config = dict(
    dataset='synthesized solo parts of chorales (CocoChorales)',
    tokenizer='word',
    encoder_arch='convnext',
    encoder_activation='gelu',
    encoder_mlp_ratio=4,
    encoder_patch_size=[32, 4],
    encoder_layers=14,
    encoder_width=256,
    decoder_positions='learned',
    init='torch_default',
    cautious_weight_decay=True,
    batch_size=64,
    warmup_steps=1680,
)
Rows from block 5 of the audio encoder, named by matrix and row number. Rows with one number belong to one neuron. Each number is 500 + 40 x the weight over its row's rms, rounded and kept within 0 to 999. All counts start at 0. Numbers have three digits each. After the name is the row's rms in percent of the matrix's.
# fc1: MLP up (encoder.blocks.5.mlp.fc1.weight, 1024x256), inputs 0-85
# fc2: MLP down (encoder.blocks.5.mlp.fc2.weight, 256x1024, transposed), outputs 0-85
fc1.634 105:498551473434475426531549441545509536543526500524551484447490550439456505501576476566461495566446548521507509591478451497463411536427566531476505475480506484503503520486446517559471465549542478473556492545538497479527498512531332505544514468602468477498545528
fc2.634 123:519489522559471520524497558503465538632504479528490452495510556497511503584491504475478497507486553542610499480546515467520460488526447504431495443589508500514436416519479454466467473563512465469508496446419445468537506520521571495495486526511507444493518483
fc1.635 097:505453524585529541533567460527540502548499459540535547540533510513472418434503496538515540447472460491496524485543404512424498506490451506522521659579523494528479537470508479505503514517508538492563487503456523443472509498484416421516526534497464444555560496
fc2.635 078:492509517503466496480445535506503452410490521485410492498568442520513497534529522430550512508495522494469443487486521500481488478494514424521537444510540508501527552427486476610508538501475479571532473539541489467535504460544475528463487476510529498458538513
fc1.636 106:504592498470478456524605488505516489508439509473573511433558490535499509464570499511499515547475563550464505493430449494483446585432551528458497517485546483448476443456485507518566505519469524499506512486530538500452552571591421500492517512598555569471479519
fc2.636 104:589558480538540474516512505519464483551560524488458386480603533487502488528492570538492553493523564602465444519565524406527464466486487494518524505519485517504423475505500491489474549562515445472557536524458501450554505538476521507525478472488465532536517506
fc1.637 097:465518416470489473482574539529514519475483486485545463565518528459567482516561564489572515563553572506483428525477525521552483516488469444562517497507495435492472520500470481477445490542513559459455454501495505505483523550536496437434558492540516493554486502
fc2.637 096:473553490511488538545473570534501522578562477488562477527519509542477481517496421508566510537580515505480502447503511399453463460481489458523442503558509495580501495473510513525520477519598504491493501433506469495502550475534492391524493494479520535537527499
fc1.638 099:503551530552496501479489542523470475471443518510542466554481525453479485553559497513499548497461593499506525510462465540508539504465512498485501523518454535509508514572508542478494591516500441493554495493531535507468541540519465467510571508540469501419493461
fc2.638 092:497449532503511466407509491486568498523487481453512535549527484507509464515536474493519496454516490506484501541500544477459473523480560525484495482471493461521534598511566480478399464519490516557549485500554488556560487419497491506514461505584511503502410460
fc1.639 098:432533461449492498490612501480514502491475536580578510488522556432490488544557509499502506546457451547529526561455463518468488514454444503450495493523564414447524501553436370527551488541507482499437511495513479507565488525444429476488532545498459513580520507
fc2.639 101:550525488515459484613507569508504514531477470541505476508507514451506490452505554481521537494532539471489453521481490457516487499431550428507481521533504499528434523490515447488489465496532454530557533455506514347511505560444563497484470534499499439504575500
fc1.640 101:509505496503428405540517479525511542485528575569487499489547535535497532524498481500544566487504576511472520499480447448486575499554563504430507482527394489530504490521561485450572508487412553497457480453479506493522457458493529477454516477448503539548476468
fc2.640 097:531419534512550537517492556490499498476506556577538497461497568432509555467511435507463450493553549498562478491484491513516494502631555480470488470524471520468468504504478484523495598527501451509570492522518501508497387455496527586407462482470541498475487513
fc1.641 105:511530522449461509498593515513481519506520478538584499451474500506489401475550506507501567508545518485500491592496478418459498498444482499510444495509539524519433521527493464557340530483550531494477532509486460470506547471434496517530538565461529472495493464
fc2.641 122:504552515478504487520483479544540459466528509546500505518522496479444496464493554510477504597475527442476413500455512523473455482453585481535482539448488498586466561475444512488554537511504505570559571488579551493509504496449415492539467432471498567544543521
fc1.642 098:460432478478511497428537499504467471533451503472539484516514589416521520535559559517461490483580497537510509466437483404561503507468455459457473522497464492596585483500519564514489502505483473506523488433496558486444551516519423490538528504528519477536512518
fc2.642 102:455462500529511491508474421536521518481492489565551595433459501479492509502537429518536503578487479490495530482506511538471439476507580513547511482477469510484537552545537503515513475451504439585522478565525492485466501450482485569542465595509530522551395509
fc1.643 097:507496516568568485557454511544568527543422534489475477516539497478429548499616512498466497529485506546486489485497447520593489540452467525486592501477473499479448479517515585478509532529576454496521462486535529519479556555547480434427547497515435467533563482
fc2.643 094:502484415515530484489515565491531576529508509486502535477531511445487482540450484602497475592468530563502460472511557494448426508524513523431466544537556542556421531494464479446484442520579510617570528506541481502528426494550464479504404463494536525528535495
fc1.644 116:512550483537532514541493493538485458467497553517599467470495507499536470444510564489476535528415433496534561550505501497540547537498489476459491515471438483582512523499555543551483499560507535542547424546658506531480496517512521494492602484498528498533543492
fc2.644 154:500498515456451495543522486541530558549555486490498545505519456499512541470455560480492481551435532449502501531524495499508502520526553527455422549534513482480473517437437519512524476497427514534498530431521421512462541584495473528527496526557508400508470475
fc1.645 095:463508441497441527521618457493567466549509480582509540494461515536512467578496499513549497552490457490466506432463499486503436509471473534503452473568499497529466606540499515489503463541513530501506545498504488470476483486489493449499504575512534493499503500
fc2.645 108:501442503544516550494510494490543501583496504510488442546593487512453443494471483464477528504492510568488514580496549515453407499440539489499473495511558499570530519534505437504528517508440504518509591461553498501514449536500458459458478448556593474469528441
fc1.646 102:528517492507482499468526501443461457457534482490503479401547497571544373500563530498502501501501509427441444524450447481499469500521512517472486539553464449504419500507462611513450506567464507550517473501499530486495567598521512463519552532515535471551457520
fc2.646 105:493484570388537496492500513467500515548509447495478475522539516486450500510498494529454504445528520494447499482647501517500428496451529452499521516500499429509476551460525471511428585582529483569502483508543505459489495489494493470586472408497495520556506447
fc1.647 099:535572514508478497411586391499504501475451466498528463500522544516575429454481471427532436487454475492576532522560494483523473493477503451498511506490493497527427512547510455527481529550579429485517536481490497510501492516471440458485537507503504466539504498
fc2.647 092:481490495500513519523458523463487534499495419478454506524505500540476487553546464501524496596510526468470389466425513486469465534560448484457501579512416492563483484491502533551521500517522477555510500520543493520469511433509444530506545477491501491446486474
fc1.648 088:475551455596462498549600477496468575584531553517538509525526543506499551505473540507535547556550513468479503454464483438537503388433484563534546465509504504537556542529485520487461584471528515518420447440516509510495435503510509524546526525437479494438536481
fc2.648 077:491522504563535506520481482551527507425509547505558475520461456448524470409490472447502535486495546498490475603534486429563492591500552485548498465490505523438546504477508524527435516481520525518452525470548536437518463492483557501477537535513488496432494511
fc1.649 099:506548446464493584502575505581447530489546439496583468494537520488467467473498518490461461520487512444536445545443509470516406528474453503548497519518404540461505501498513437504511537593387510507470484470538451506456520547558485410502545496497498500548531460
fc2.649 104:421536470507542506456509505486527470521482494494424501570603556487562486458500520481494522481543514551513488499485491542449476497506510525399545504501473536506531520477384404456506489497492437503502482536529544488617480490501471522511497494510559541554486505
fc1.650 110:475572497452450516532500454532521527464462500538530499578527439550513527393559497483511499566462600535490550504494512510507508519525429450471535484499518499504468544487526403459466530560489459595425442482510492560494482493482430473464521593469510572485555499
fc2.650 119:511527512499494506517501519545598551500477511523529539492487504488521432440476441542491521496551560515510539550551468446514510521559514498500432495510524521562436490523498524444534513484587443495440500486566535516513573508499477579455386603490510480487490486
fc1.651 103:544471464458419502496550603488513540565534541551476500468503476562559416457508482478471516546516509509518509520463494491549451394479442565475463535508498473564467573516563472518492563493546488522475530476480407495503514453503553502501553484588515516491511421
fc2.651 105:487500482507512566544476501466543438560499502522495446497475480469524491516503474498500499483502521545543486550544489506517500490500496507535486465507610514528444501550437367429492500516542515430487578486534495491511411511509491467437487517507609527430447454
fc1.652 098:491468506517505529489536500575490449506498524533517528547488509495492488386466499476483529594429521485469481454516489464459536503485497510464525511527471481523430439583547424505499505576510488509506474505489548508523466600432449538431536466514478509469442527
fc2.652 095:494562498502453469513499528489568489471503479517540464509516508458532425400484486499572465510535539466497504513473487449517471466518567568464484470494563501495440493507501503499556511522565504537486487427545497430477499471481526496504464570564467479639480510
fc1.653 095:475493535474498515466544531492525484503520553493499462511496491520501452408575498479521542621451445459573441499524434517482543537501559522518477506458483520509462495476423528526482610503541519513541517409514546560439576526507440484491498516480497541533528491
fc2.653 104:540513503495506503577512481471545476517503451508480390526490499548508488563440499448536471444455502497499521541542484499492525505465498512508526470434520453505473454499465498458422486498490490505507538493511515554426503560501466474446503544512521547428503417
fc1.654 093:478548564461489457423537533494505521492559524504556491463498462544470498501495522479494499509488520503501471516461583460472481590465544494507500517503450499555560446505465504548536504505451548576480412484540512425494495504579536516415511445492482490497467521
fc2.654 092:485472580496494492509531472509472492492513490488450488455566429500460471514514519509467516489480581412487524389536441519497463497503480501552553530554530525482555463468511513521453534554488420538473422501493476499546426468497500519455410441463509503538531458
fc1.655 095:421521404555441497481576439497427491514496541473552555461518531434471514512552507459556542494565506544495452498462471500479484420403441473515542531531489506470543502533485487512501535508483528507507506496487494485478496606488421486623458535477478419495431475
fc2.655 098:483506494495509507445502483518556519459498484456492504502473496487573548481486549461519508597515509495498498564477500486492522501511537514553553475462573498546460480413499498538496503535532536530443539514505537483383495490523447442459510450514510497461642476
fc1.656 099:488535460454501500520487475516539529571502458514514507491504585515537481414533470519482471507508492491466515467476487477564529532552420538499499489479471464526478472530513383535529437575478514579475415444580500467490529547494509484440532492484500490584407426
fc2.656 114:466581512501495537555515475491507500472462490471459499526499505432513431458427550467576488447439484446482519536499448512548471528522569526499456487468543497444524512467460466536521548465498492500532481494486506431490475524466411554502411595609484501515494492
fc1.657 103:426532501475447498483553478497487398510467499512490582496514511445509501590478537547561506503421544552553481563468566487585501507516590464450490530494496543470499487486481541404426481576492448492558483500499494491481500595466517520460557540492514527498474597
fc2.657 119:553547453546455505529497521501526548534514545506498510536511510511551568436537462505511468579505506493499499504499470568436573486421485482561500501498541522490545490421483472486517433458519491461501540501547492476460508506498472407455511403502494468534527542
fc1.658 094:488597447499500562486517496516483441483413501463551492482500519537484497470496500546436476468423549588514488503493509482531505539489522455394572512501458517566522500575505497519528513435468485559516490524492455487476466478486470475447566453518480471540463575
fc2.658 085:495478474515507458560507489490469533494513454487467509502491467419492515539514496550458522539480518483524436414580478602505411557514462504539533558560486539500453476490480514501445463519448429519556481542534475420411500495468502476550390494508544481536541500
fc1.659 100:581511501544507512495482488469478603502499570574543553544528480434528477547477480505519496394512450492491440470506534538450613500506556568489550457479514555516436561516533494492495527495463581504503499451512530522565552538515549467523453519472545512569528533
fc2.659 112:512449482529498454472491490498493522503530546548501490442459486500473602509504497459416565562521490516515479518574503538457519425493472394622568526501494532513521523482517509569411566395438523485439512455512421505514446446562501522456587463458488512454514582
fc1.660 090:507502538433492496442487560500533474528504535480518577477495553539505406425523480370449574529555525527535487501488528483550519462524518433497503518512458463501479537475570477544503470561517506505539583486448528529474541454466537490517478453501605535512548404
fc2.660 087:497476449476593500487489509491463501548523497494446495567472496512509452483477437436491549520511471577550554530534442555500524512540554513503511530500554488529461491501458400396452485513501540474502499456460496495516463580518450518495507501473482493443514467
fc1.661 107:482505476512438494536495520500518526570519503515554543451498568560518514574496482462557481498516482559418438514542436449472535497443471456497474451606433502579532512501500523527497518524521563555510438481512489500497467479596449460493469511453530527470541508
fc2.661 122:419420584406490533518552492430497535536586472435520536480539464557518465559509392553486452494519523524492546476502533513496488462477422551471487495516498495457554542556549504512485474528525498501501451464490488542521456512554489460574471468509566454560477425
fc1.662 107:450517549527556431597501459531497516472474506586544511450501547508445499515533518597540496485474508506563574510483496442462492503484503545502530480582548482539496504559538459545554483541492538509443460453472486536508487487485465508437475485523555553516489515
fc2.662 109:488455530488537588528528534442518531539532519509557446512491559487502472512478511544476447479500502535549468476480501482514491443542474531405480527536470543500427508531424478497515489522484484463506541480478481497528501482442586537521445523500495480457509503
fc1.663 104:495533526488429482452532478479493493497519487514553582473520532524515513531517512503496422493448592551515404468380544524510471452486555485479490540529458573503496513507496502488442527588542472556566491496467537548557461582516499439515526495513529450498440516
fc2.663 118:541512435458429494550545461502546566435445522476494607512468514495525543451518459479540466533461509510490470566497505558497525501490483477539553489432590501473547513459519459519524457378544566511500513489525534478467493504487490500505554498599495503523487517
fc1.664 101:462540472474573504526567467526509478476514513523527480537502583498594460475535503501480501491492462506491561462484461523581526412431511447499532460494494491498450515509494459515507514562504480474486525478533598553498482499470507475548523517510556496448560495
fc2.664 083:537512589508503484547460458470520498441516508462437506572574472506494496493579479481502514463497564494477519510506520562577523499381502486542504568479527494360502571523533507541529483493503490596503502495544551554527516449422517505519606457505485469477464539
fc1.665 091:479549501479492507463531482431445503552488537519527492478480496495499499539525474507613551588483441484457497488504489490572508512452571500507480453499497513514462420563513453483517479512492593488547486393633563493483517616534500483496476418496467515446497535
fc2.665 105:553526499502527519498562474454543456506521512480527456485450480508503476500468560532503493517504494522496529543589511438516488489468455449507487509507543489455475519534514543571546503527519475445408537500500440494581497529492480531489537457468375494501461553
fc1.666 098:545542462529453453495497460508541504519524503527498512476511492460531468434487508488547534517488507542467480480454470403565513479502457468457522558521516480501425481559534505504474468493501484533509515503534481448508515548544471391502528493481506496553521512
fc2.666 087:488448545508578483522528479501480572490587484457446496497561492558504499530496518472522529480453499466458516562442516513456479589452496471507509538456528498526428474456433475495490483486419491517562503509531489458484421503451492457544506415513523503502500479
fc1.667 099:523508451524477515446534543510421548526502529541515569501550495593522479488616533438470525503570516473502462508501528533558443466566401529503547495580555523500547555426522506424488522554513454526458489452543466506529481550475477514534569429452475474516496470
fc2.667 105:485501497521498519541516485503516529393516519542522487441479503503538587539550498454494561542502500519490428477563497444509558427509437483514584559517518476518477475466488463588543500568566482484478525456553503487448483451493494511453510527501548534518532452
fc1.668 099:516544491467497493463510496467493469494439567517531490499457506501511510589500504493462524574485510574539512507400506529540526392548453471501555483528430482535492525490433497561538544500435508539522537505501496512447541478523397467510507491540456566554547490
fc2.668 103:492444573539477498516467405490426505490494551492519510529612464580495507470517406464578511427418466491513493523472510533544527493432485499507496511507527494476523499571516476477474424525504500517538549500497502441472496482446523430514503464485532482609501476
fc1.669 098:529493499530523549496534504537489521516503490522499500469526484564534424566587469494567515499554476589467481549493486514586479399489365419507462506488446446565498513510519500451503509480449503512447505535512504492492505518492500486472550399492559444469489457
fc2.669 105:533491492539505510469425464504515472520544506506489488527432478504587480526531536443490562569482463540460424555479494507543508492500450492501457544511533489546470536490479476553546554497479496387546544506497494530411445502531466510481493507415507514502507502
fc1.670 096:511538567501436521494534520446509479492513500551514476520501497527559518574514491479525484471485572559564469497528474452487487460485403436523494499536495436443445416504503482537451606507474506550532387517516545491506539508480493440484492444465510511462502497
fc2.670 090:512470499495521427498493485510530456452542538513573565478431414469563507425533479492481496567497440419508544507514497532434567483500513536592504537518496555544518520441461547439534494458529612507500477483502503585504491405497494386481539551461481509585422510
fc1.671 097:499495466531480504463564461491463512571523448590527509423514491551587480448509490476429535585510483519503486454501485353477469474484505505455532556501374497510489519593514474527503462550527513511450447487598526523419517525502498540431480495517478572561527505
fc2.671 092:508504503513480376543464479581489451451498503493471525468538469522485497486614517520483535508473545481444457549546508559487479514502564476574473545519492494499483492392512590554500508477518503547540497470548428435516497463526519500471505524448484493515453492
fc1.672 098:563495500500518486508480502534499488500503489520505537461528515551543518462511504514475590491507550495499545592491408502581509503454468481518434535509501454557484465484576461528498484562561517511544492554523460488494506483505441460543519494550540493500578441
fc2.672 101:502512524431512511518455567495516550518577502508491552415492457503503470514507457488505444462556504497492563501519504460501525492509515525505462475470527484504499493506534500455423519529571596482520467474535542517535472501545504482482443480511517552512448441
fc1.673 097:521492416596470481500548483510438479528507501485554534446553541491477518570574516455504506511577555523513485558480454414473503395440391577498472553529486481505445512593499493542477517497531542497529530472502428455477516605506471398546516558493490501502468469
fc2.673 088:477489519474543507437472428502501498473547500452484505487511468452489511463535533500480519493484507454462413498511502409478500512528558546524521518508505491464411510448499498526480516599525495501498497507451524459470433467434546461508490430512523573535579526
fc1.674 100:503523472429521453479496552558505511544514515489467501433495454575522554466567540488479503498434521443557601523494446550510493511467512435495496534550513501503433497477578547595525468545535515497606492496593529508383475507495518507524526506515560451434501538
fc2.674 112:507545455494476493509506536514561535457551536568543511431516531425507546498521527516493409513544522569483500505544566461455464551521473538459503487498552510556462504507500454420471455515563523498488518483498524530533487533480554540460517512515487508498434501
fc1.675 092:544554500507515536520498503497466418475516514627493494559414526466453500570476504429423444504404481521567558501451528481465518500473479458483502504505519426467536451530549492566517541514422529516497517535484526527519469496555467483487520504586521578494510531
fc2.675 076:493494445561502463501493453490497483496479501520530623532490503415500461482474447591507512510388421498474529517522495497492512501577525509504400522525486506565546550488534536407533543487532565529552490522510443513543521586425560483507376478463492504501446508
fc1.676 089:498523568519526500489462538501504469542448513482485531535531437498425546488459535484576543534494536506496556469488472504501538516511532506499531582516483471513417508486538510442486483528540514506525476379473500544505451543482494518501479486501512498460525498
fc2.676 093:497488509549452430485547455541503585546492505482573575441502602518471502474450514554470394524534501486520434572631506496456512413581496412492513505500492552508495508493511522495474536531561491488440523515574505472506498422491480523499483470464512521525511516
fc1.677 093:492511461541504497528492519548507490456522496484519429487464494524561490482486505514501517477427514440511529486451529524502537466559492443510510421517489502489448503498491500499488549519469528522528526537556482486505537501565485509447527485513488481510566442
fc2.677 099:483474527536477575476458447529529591458525550525552535499509437579590519457571464450505515493519495539490510520515520467554558564470469501517508459538535502545482477498522495553562549351438497459480520488500442460398535480471565483451576523493556542510507494
fc1.678 107:521561501498489506476461481514476500463497501525503469500497496539506532441594501538518523452462471453569575501466524429495479451538461531490560499524534505493483492526475545533546486482513496555519395502475508515514452472475476491423523612479532497448499497
fc2.678 116:481542445494487489494501452568551474381517486513499483600498503496499511436546472494494503550537523462487420503459504439500542531510509540473434487501616453620456554459522507505476502416510513485397491425520551483448462519491490507507543534573508514499459538
fc1.679 099:568479485555487475555515477537512477486520489466593496500498539512576475478502533502503494476471506486538510492573461470479517439518509545487501515538553423497444507586585448560541515612481493558498431488571568445362445615528499494451569434453500493435523509
fc2.679 116:496578509495446445506569540526519493486468509486497483562588488485544456381550500479551540521493481458504443546502504516584571529440571518476450504473559483481449503452552579548586493483502503512503453463537510412517531521479423500482534535572471499507465445
fc1.680 104:510571479510515549514563412470527457513487560530524496403483484512455507444564495484566544553462449507494481479520401481490502502513498495531462489500544551558419525559390487511486540570500516499550495367604516485478505499525484491504523576473462469513516504
fc2.680 103:493489492405533500519488497475510493525461528444487454487503508474542508614432544514514457363509492482501559546606530507490548422503435473563549504417499514472535480549454428460495527476572495471483537459524508499433507443495550521504556523536530599421538442
fc1.681 094:595516537502459460425500538517526431513451485469504485469512464525513440468540542454472537525479577584570523520539433405494500486473473470498569500477457468508401523519510473505443580456536473582468475502511432420491597463497465491496538541450501453527519507
fc2.681 071:458546436501467552485435484567487498418484505504564518521482475443485511435536504517498464495457497352554497495443416520471497462490506506495453527479514512510418518480507502475519459479602531496444532496503538510566539494420481430512503570465463525510493539
fc1.682 098:461543573523515473505424471498470555527524460576547565540497473479473476585534483503499490499517502532466405498378547468474490436472503526426556565528488451497475457519585497479489498495479497573517468423500558523484497556530486517501543458579491503494496501
fc2.682 107:440508510516489519477609471487526606453430471497546544519512538527521469484481517484523514576435483513479514601463482474511507499528477450516510467450547475578458485440515516547512500453522515504444556491523541403492459509479485482559504513568484457515510514
fc1.683 099:510498543501463519465498500527558537492505551509527525426551543487557457469501530523506582558488497518496427532457543477520500483570463486411497548523500471485481405589554522464551441490554532545490413519539506511421466497492472495435562539484507471494489482
fc2.683 090:457486493556497507437513532473508512461494435438460505450440542523509529576493459520500366463535510468447537522490525494526440564426530521457455414434508488511424473446518457493499500505550521529542467551557484462500435539501485498441487500572502509421468495
fc1.684 090:496547540454536486425517534592526490576528612502518534499535513512482428472489493508505487486457499523446474529486448441517508534403484382509494468501536509523532479537457471499557512474554537548515453498551523500518469488552430514501514529549498492520498492
fc2.684 075:467465541499576507550497459521478507572500486495471437482482505419581518555516481500480498481453527500509486448504489513516508569506500480490522545496551516522479476516419422461461428493456433566476526617446410516515539531419526496518484476486568496494452501
fc1.685 102:508506479435475473428541536504547538576504587494512500563494482521483538476503526486544548507508548541568503483488491520499548408486452555563541520547510481498493490560587437510438534501502511546488560460536434459553394416467536497522473469528510506448608466
fc2.685 095:507516368491493482546523571549568509461463501590582538428461507481480516466510484475464499473565569483562513523504424498505418502484553497482472502519541516536504510532505482507526512412565496477441520585561503497504447548487491495383431534511522517434461504
fc1.686 111:453507469502493464428495505540540526536491496589504464531477573499501420501476480469531536513440483544457456444500487510522513500499522454473466518503503575520510455518520489500512513588498515526497485491521558516466533597516491492430487407471478519482489511
fc2.686 128:471470502517461466466515490511507459432466496497521496521476475532559493408485461511569500529521504445491511567518551556542513515469547536452481484501499532496496565509531516560605478462479497527499494497553464437491532531540411561511492588588502499512410507
fc1.687 103:574543555530442506526537468460483493564526530526507537463533495482432448555555477501501522477496482536483501576446467496517502487480333431498509491523501440518507483517532550515500519500551587491425464532497516485467510498476440460466467508516516473520504504
fc2.687 091:501474536537504467452384476476483485410525562500507496514500440509523544519655497529454477502533518486504464405492552501496512481480500516492509511467492494469566535434511418531450538536536552498539501471551536534492473435495547479520556497409503520556425483
fc1.688 104:492526458511475493455548515525455584466485471531542488472461573571559478575543466428508546504473557523539530468485518490573439490498456516439502543576518486495527532505494513454527471592447490509496511495539496462500524508572516513531556491445502492515545506
fc2.688 119:515533519549468503559546479560543509428497472546534482467503514436524556508507511444479530469467494544500461592567448550483511475545493475508536527568518517535520499477509509532535553488491432498506571531614520496524465502457426625409505554527550542526513466
fc1.689 103:519510599475467492492623523495498510474539544469521464472551566472517490400529479542475444516472502558483540596498501497505490476478509465505465465502484440474475489567434516568476542552422542552478486497528621462501505486508457478422490485530567549418501484
fc2.689 104:544499537466493500553466499555516542459557521485514490502511521452486529479542573409494548526542525492476519554617565476534596458426509429592498560510557493447524562511494469529481489441463494475543611465513482439469445453510514489509585473483513507516564432
fc1.690 100:550586509575517471455543429465523554492430474493490532593628536540493462483594456469511490535499497564513559470465549457515528509509476517495561522548496453538508489534459502512499536477492469504431538458528504540514504459581498491487462451428479470528530523
fc2.690 088:491478532525529526481539512512467539466465546509459468502481487548524512532477428470532522478406432530514497424516443484444460565498423461576513492486488482500460430524544504513474531506449501483523479483524453482433535486495499495485518578498487481404491387
fc1.691 101:452527485459402487491589483482525451488561467528525603407438506522550494511580515445584524542518462531487472538444479526508479442471464538482462543584573559541511539481530521500460484541507562467534504507495434502481484587455491469521498518492514520494450479
fc2.691 111:511543513467528526509509454509524508506519508460491409470513500521572490494494550407512587516491517541461496514495495488465501497491502475498538502482539472568532485472515410553533545542456500515480635452515518480478490497500427512440520473499548496472603433
fc1.692 115:499474424468501532563489498524458527455543492495519519483536471549602494459495466476498491486441545463498519495417540500491495466499471496517500522501477510519499484534502470539548501552534563551477490431507401505536515515484536472497514492529501454508490414
fc2.692 142:447542457516498528584484475491568472452480504534514495581514521487544539393510450481550476408497556508446514517417447486493543511507512557496483496455517552491523506489476442417583454457501502474497501476532598473454587476426502479508541538597501490530520482
fc1.693 104:510472566516476552475538455524509457484520488515537535511502492479472496531458511521568480483490487518508467486444523491457497426468481534512484491510493435570447425508499510473421579528492569573503500542495558464553555529399532487413502474510563526415519511
fc2.693 090:521460487519499492524503487494568532445479551634508509555396483471512514464507511498501485488502488521519508569583475514431556480523482534587514510449557595463556547534500491470522469504585555468508483500486539531475479487477461512457578456489430485431503521
fc1.694 101:506503521499500511521535468577487471505487470506523509495493509458566459468520503493498496497460486516547464527434523500493458484518573444499443557522536534558578487515418532447477543597409467502538473442489502492486527571452508482489632443507548432470491409
fc2.694 103:496497452408503486529485478456547562501501510414510559529517555480539539471502504481526458533488505526478492530545542623484524518521430477580546532472541504448530556439439461511502454475513519489507503479499566508503476464488466467521552429589523496527518517
fc1.695 100:557523490526517502467461484453513419474506517452490499444520546504529466498620528417486508506522503493489464497470501494605539504516503453488544483437493501455543445493586485515471503569511559518527518477575482504506518480448433490537512603468580491495505470
fc2.695 104:481524490514508544512472525447513543488540490503460545490497529495494429514491494481524477503510555544408525487494537444473430502534509490557478438499540424558506505413517473522436522516565580507517518500416558490512476542539494405499466423528489462525501426
fc1.696 100:507509537518555522476553502634459500424406480499498505497527445509555566499550489496442545492533495523478535479503464496511469440498504446394513504538509457530559519502514498447468450511510393491503492427506497503447481485509580521503511440526496568479521525
fc2.696 098:500483538572482458487506475523477502487417547555520536436481459484537501581503573478488468540500484600507469513539537575547520498489426448473480479516541565429591470546511482511511498527499492519540546597486511502464438395549487585410501543467496492478468480
fc1.697 098:563510543565439455498491487502484553460537463486503494435569542575550498525491496437498499532536503571476479512500475415442492432472453492476546504521475499504502469492510514626499480493461566541498513542479499516476500509478492468514573503503524507410509517
fc2.697 077:486561559487539553520488487471517444575506477411473472545520405516542466482562466510496489535470507506535404500486477504499531509500492576488467580530506429519467602498520508502544442489550480486485516506508494492577532500526468503531580532502556433509480487
fc1.698 092:504556447530501525514529513511433445501490566528515514504511505494499439509542481497500462493479490509463524508500417452531508485474537493440594531477429535470532422446473555446480493629430515499518498413509476476477503502521519494502511542495497496623524504
fc2.698 092:488452533558535513609505485584500485463490496519498528499533465499509514439486495419501514540464485494496567532508432620489463498502506508517495535502504541503488499482449544510471524514497446538479532520522482429461528516492434510508519475517460462390480588
fc1.699 103:527548462495505531548540519465500553470540459498567519523495574508500539500407481475511450528497436525516494490499500481486474418526493537424477493488524491396503458507548449571534566507450594537580500497554535471585557510456438531492478499458542553476513575
fc2.699 097:505501478463517524542495488473481534495472579551533479484467503494525492490469435514516464469454475487528536453504487540516529542525474465594533441555498483500522537512503534498489483477521496503557506500459525453496515452500510473482665552516512427470447526
fc1.700 094:482522503461485530485468441492589485479521485547517491445525507646511494558522486489438485412396482508501532512449499518443466499504532485506485494476542504505427551591477474540515476518481578514528501483467601455543439465493478473471558587462579469532477534
fc2.700 096:502488505509489486492435388534473509459512529512473502545559489528478528431495402455504594528492538577429511505510533550504433493473527493495446511555593463538531563502520394460464551499522486525449535472506542464541461550445498499448521527527476519620500512
fc1.701 086:593500507463484542419479499562506531513487543518562510516504446480513521497479503497575506541575570506446502508537431488499596499520503550493485488490539486491506538518594562565470461515541501454512476519523472407451487486512499491507476510518571536441524506
fc2.701 085:436528496471530495491475579529516554520493510468518561508541510535515468468551463556467505503577495463552487514532501545472533497550510517441469533461492498480544509463507507483567442526538525508447528500564548506501532478572469440560551496487494479481418510
fc1.702 109:539505450488487492501515431539456566471513492520482453473499564448452464497503432468476487436636485495495546552465492460541497488458457494520531407466500498538510508552512481507496494486484544548505548460507522530534545431514496497490526480397500441518477407
fc2.702 136:489561386505479500512487463563522426430469477520552528502454400465529526528560535401488542516458491419509428514478457509550509486468493436595520523495503504547524533452500497526572493411471510466490536495548505506501503521489488474506541536470502514524490557
fc1.703 101:547519489494472514450526478504522421488484546506514455514535510458499464526503543460477530564428486560517470467492412404534479506507496447424562508540485520489446392541546459506491457571495475548552520492543529500447521522485492432431497496478555550538544529
fc2.703 089:503468484499544546507511520520520437493518502496501543571485514506571493484503495535527472462502546476486576503468448519483512587466522554487485526471473500442472503476507450513528482484527507498501578479500469530519486514442433488525498486521471488450450544
fc1.704 095:494548542501424551523525496450481540457492525500503481492458491447519512545523502397495564424554520580504549483449503549520452473520441461444446593480442472516495489488492515622440537521496526468604541515504493492505571484499518457489538489520502496453460501
fc2.704 104:532528492461548492545496487480485474486509511500554504469455494444485574505491488505437459477456493564571452462521442513495493463545435448494477583531501554493498539488520524517495568517501514470477592566570539586540475492453492558552523500452462567525501541
fc1.705 106:475528452521513463466528527527534487519484467504528500432485588490557443422569455571488451482479513518548557501515477541535516487496450474514527522508454519545483529472430450477544477555520557596442356441495535516482505476438439498418594481470544504479445480
fc2.705 118:510541481508508554500495498495558472409500498493482465518477491495491503418468500497530530546498513460464489485469503526550518591524527469516442454502524503511437518459526515558489481457504474515492543521499488454467503532509474536450499588546446446461421514
fc1.706 092:561582496515538522478511503537433509476578569521524447537502482603531418525523532427536533502437489513583530457458482486563483437437387479487544531546520474497532420537522482506469538522498488567540497555479491454507425483519490457502552423426542470454558493
fc2.706 096:494447538564490477584535496529503493476526532559585526508539439515501535474520502520446416464451534477583549527550484520475505588507535564455453494526491521495486505547475510493538529433451491501582552523497499485558522473427479564519515484508504513486497419
fc1.707 105:539553469473477545538535491546544434504515546551498499538483478462491499450530494481501537493520466426517487478513516519389451436510394439521464574487490499389523422514473481487498489498514504469491462483470464458499538488520600511492501481522538560545555464
fc2.707 093:475493520548553505475460520460478491526477483516489503495524483472568403530503550482464563542490554552443499484510498485485468521499501449498497500524473490523494528501473464553561556559500479575516518534452446549529535513519431513479469511462474468462497432
fc1.708 098:504535372485477446509502475503431532515488476506518499447456484522496484519503462447551560499527481517488507508441502459567454513445468594444435504529469461517501499542574448467485509496473540501540518482455433430555478474516483493518501503526500510519534424
fc2.708 098:507497384499523552542522496508495470518522474527497466508489497555517486464498480409532579510506534502513462563537380486557488522524494437542488499551525538580454496467535384547508510491516492406481569467545514477537424578504480517486471541487529480497522497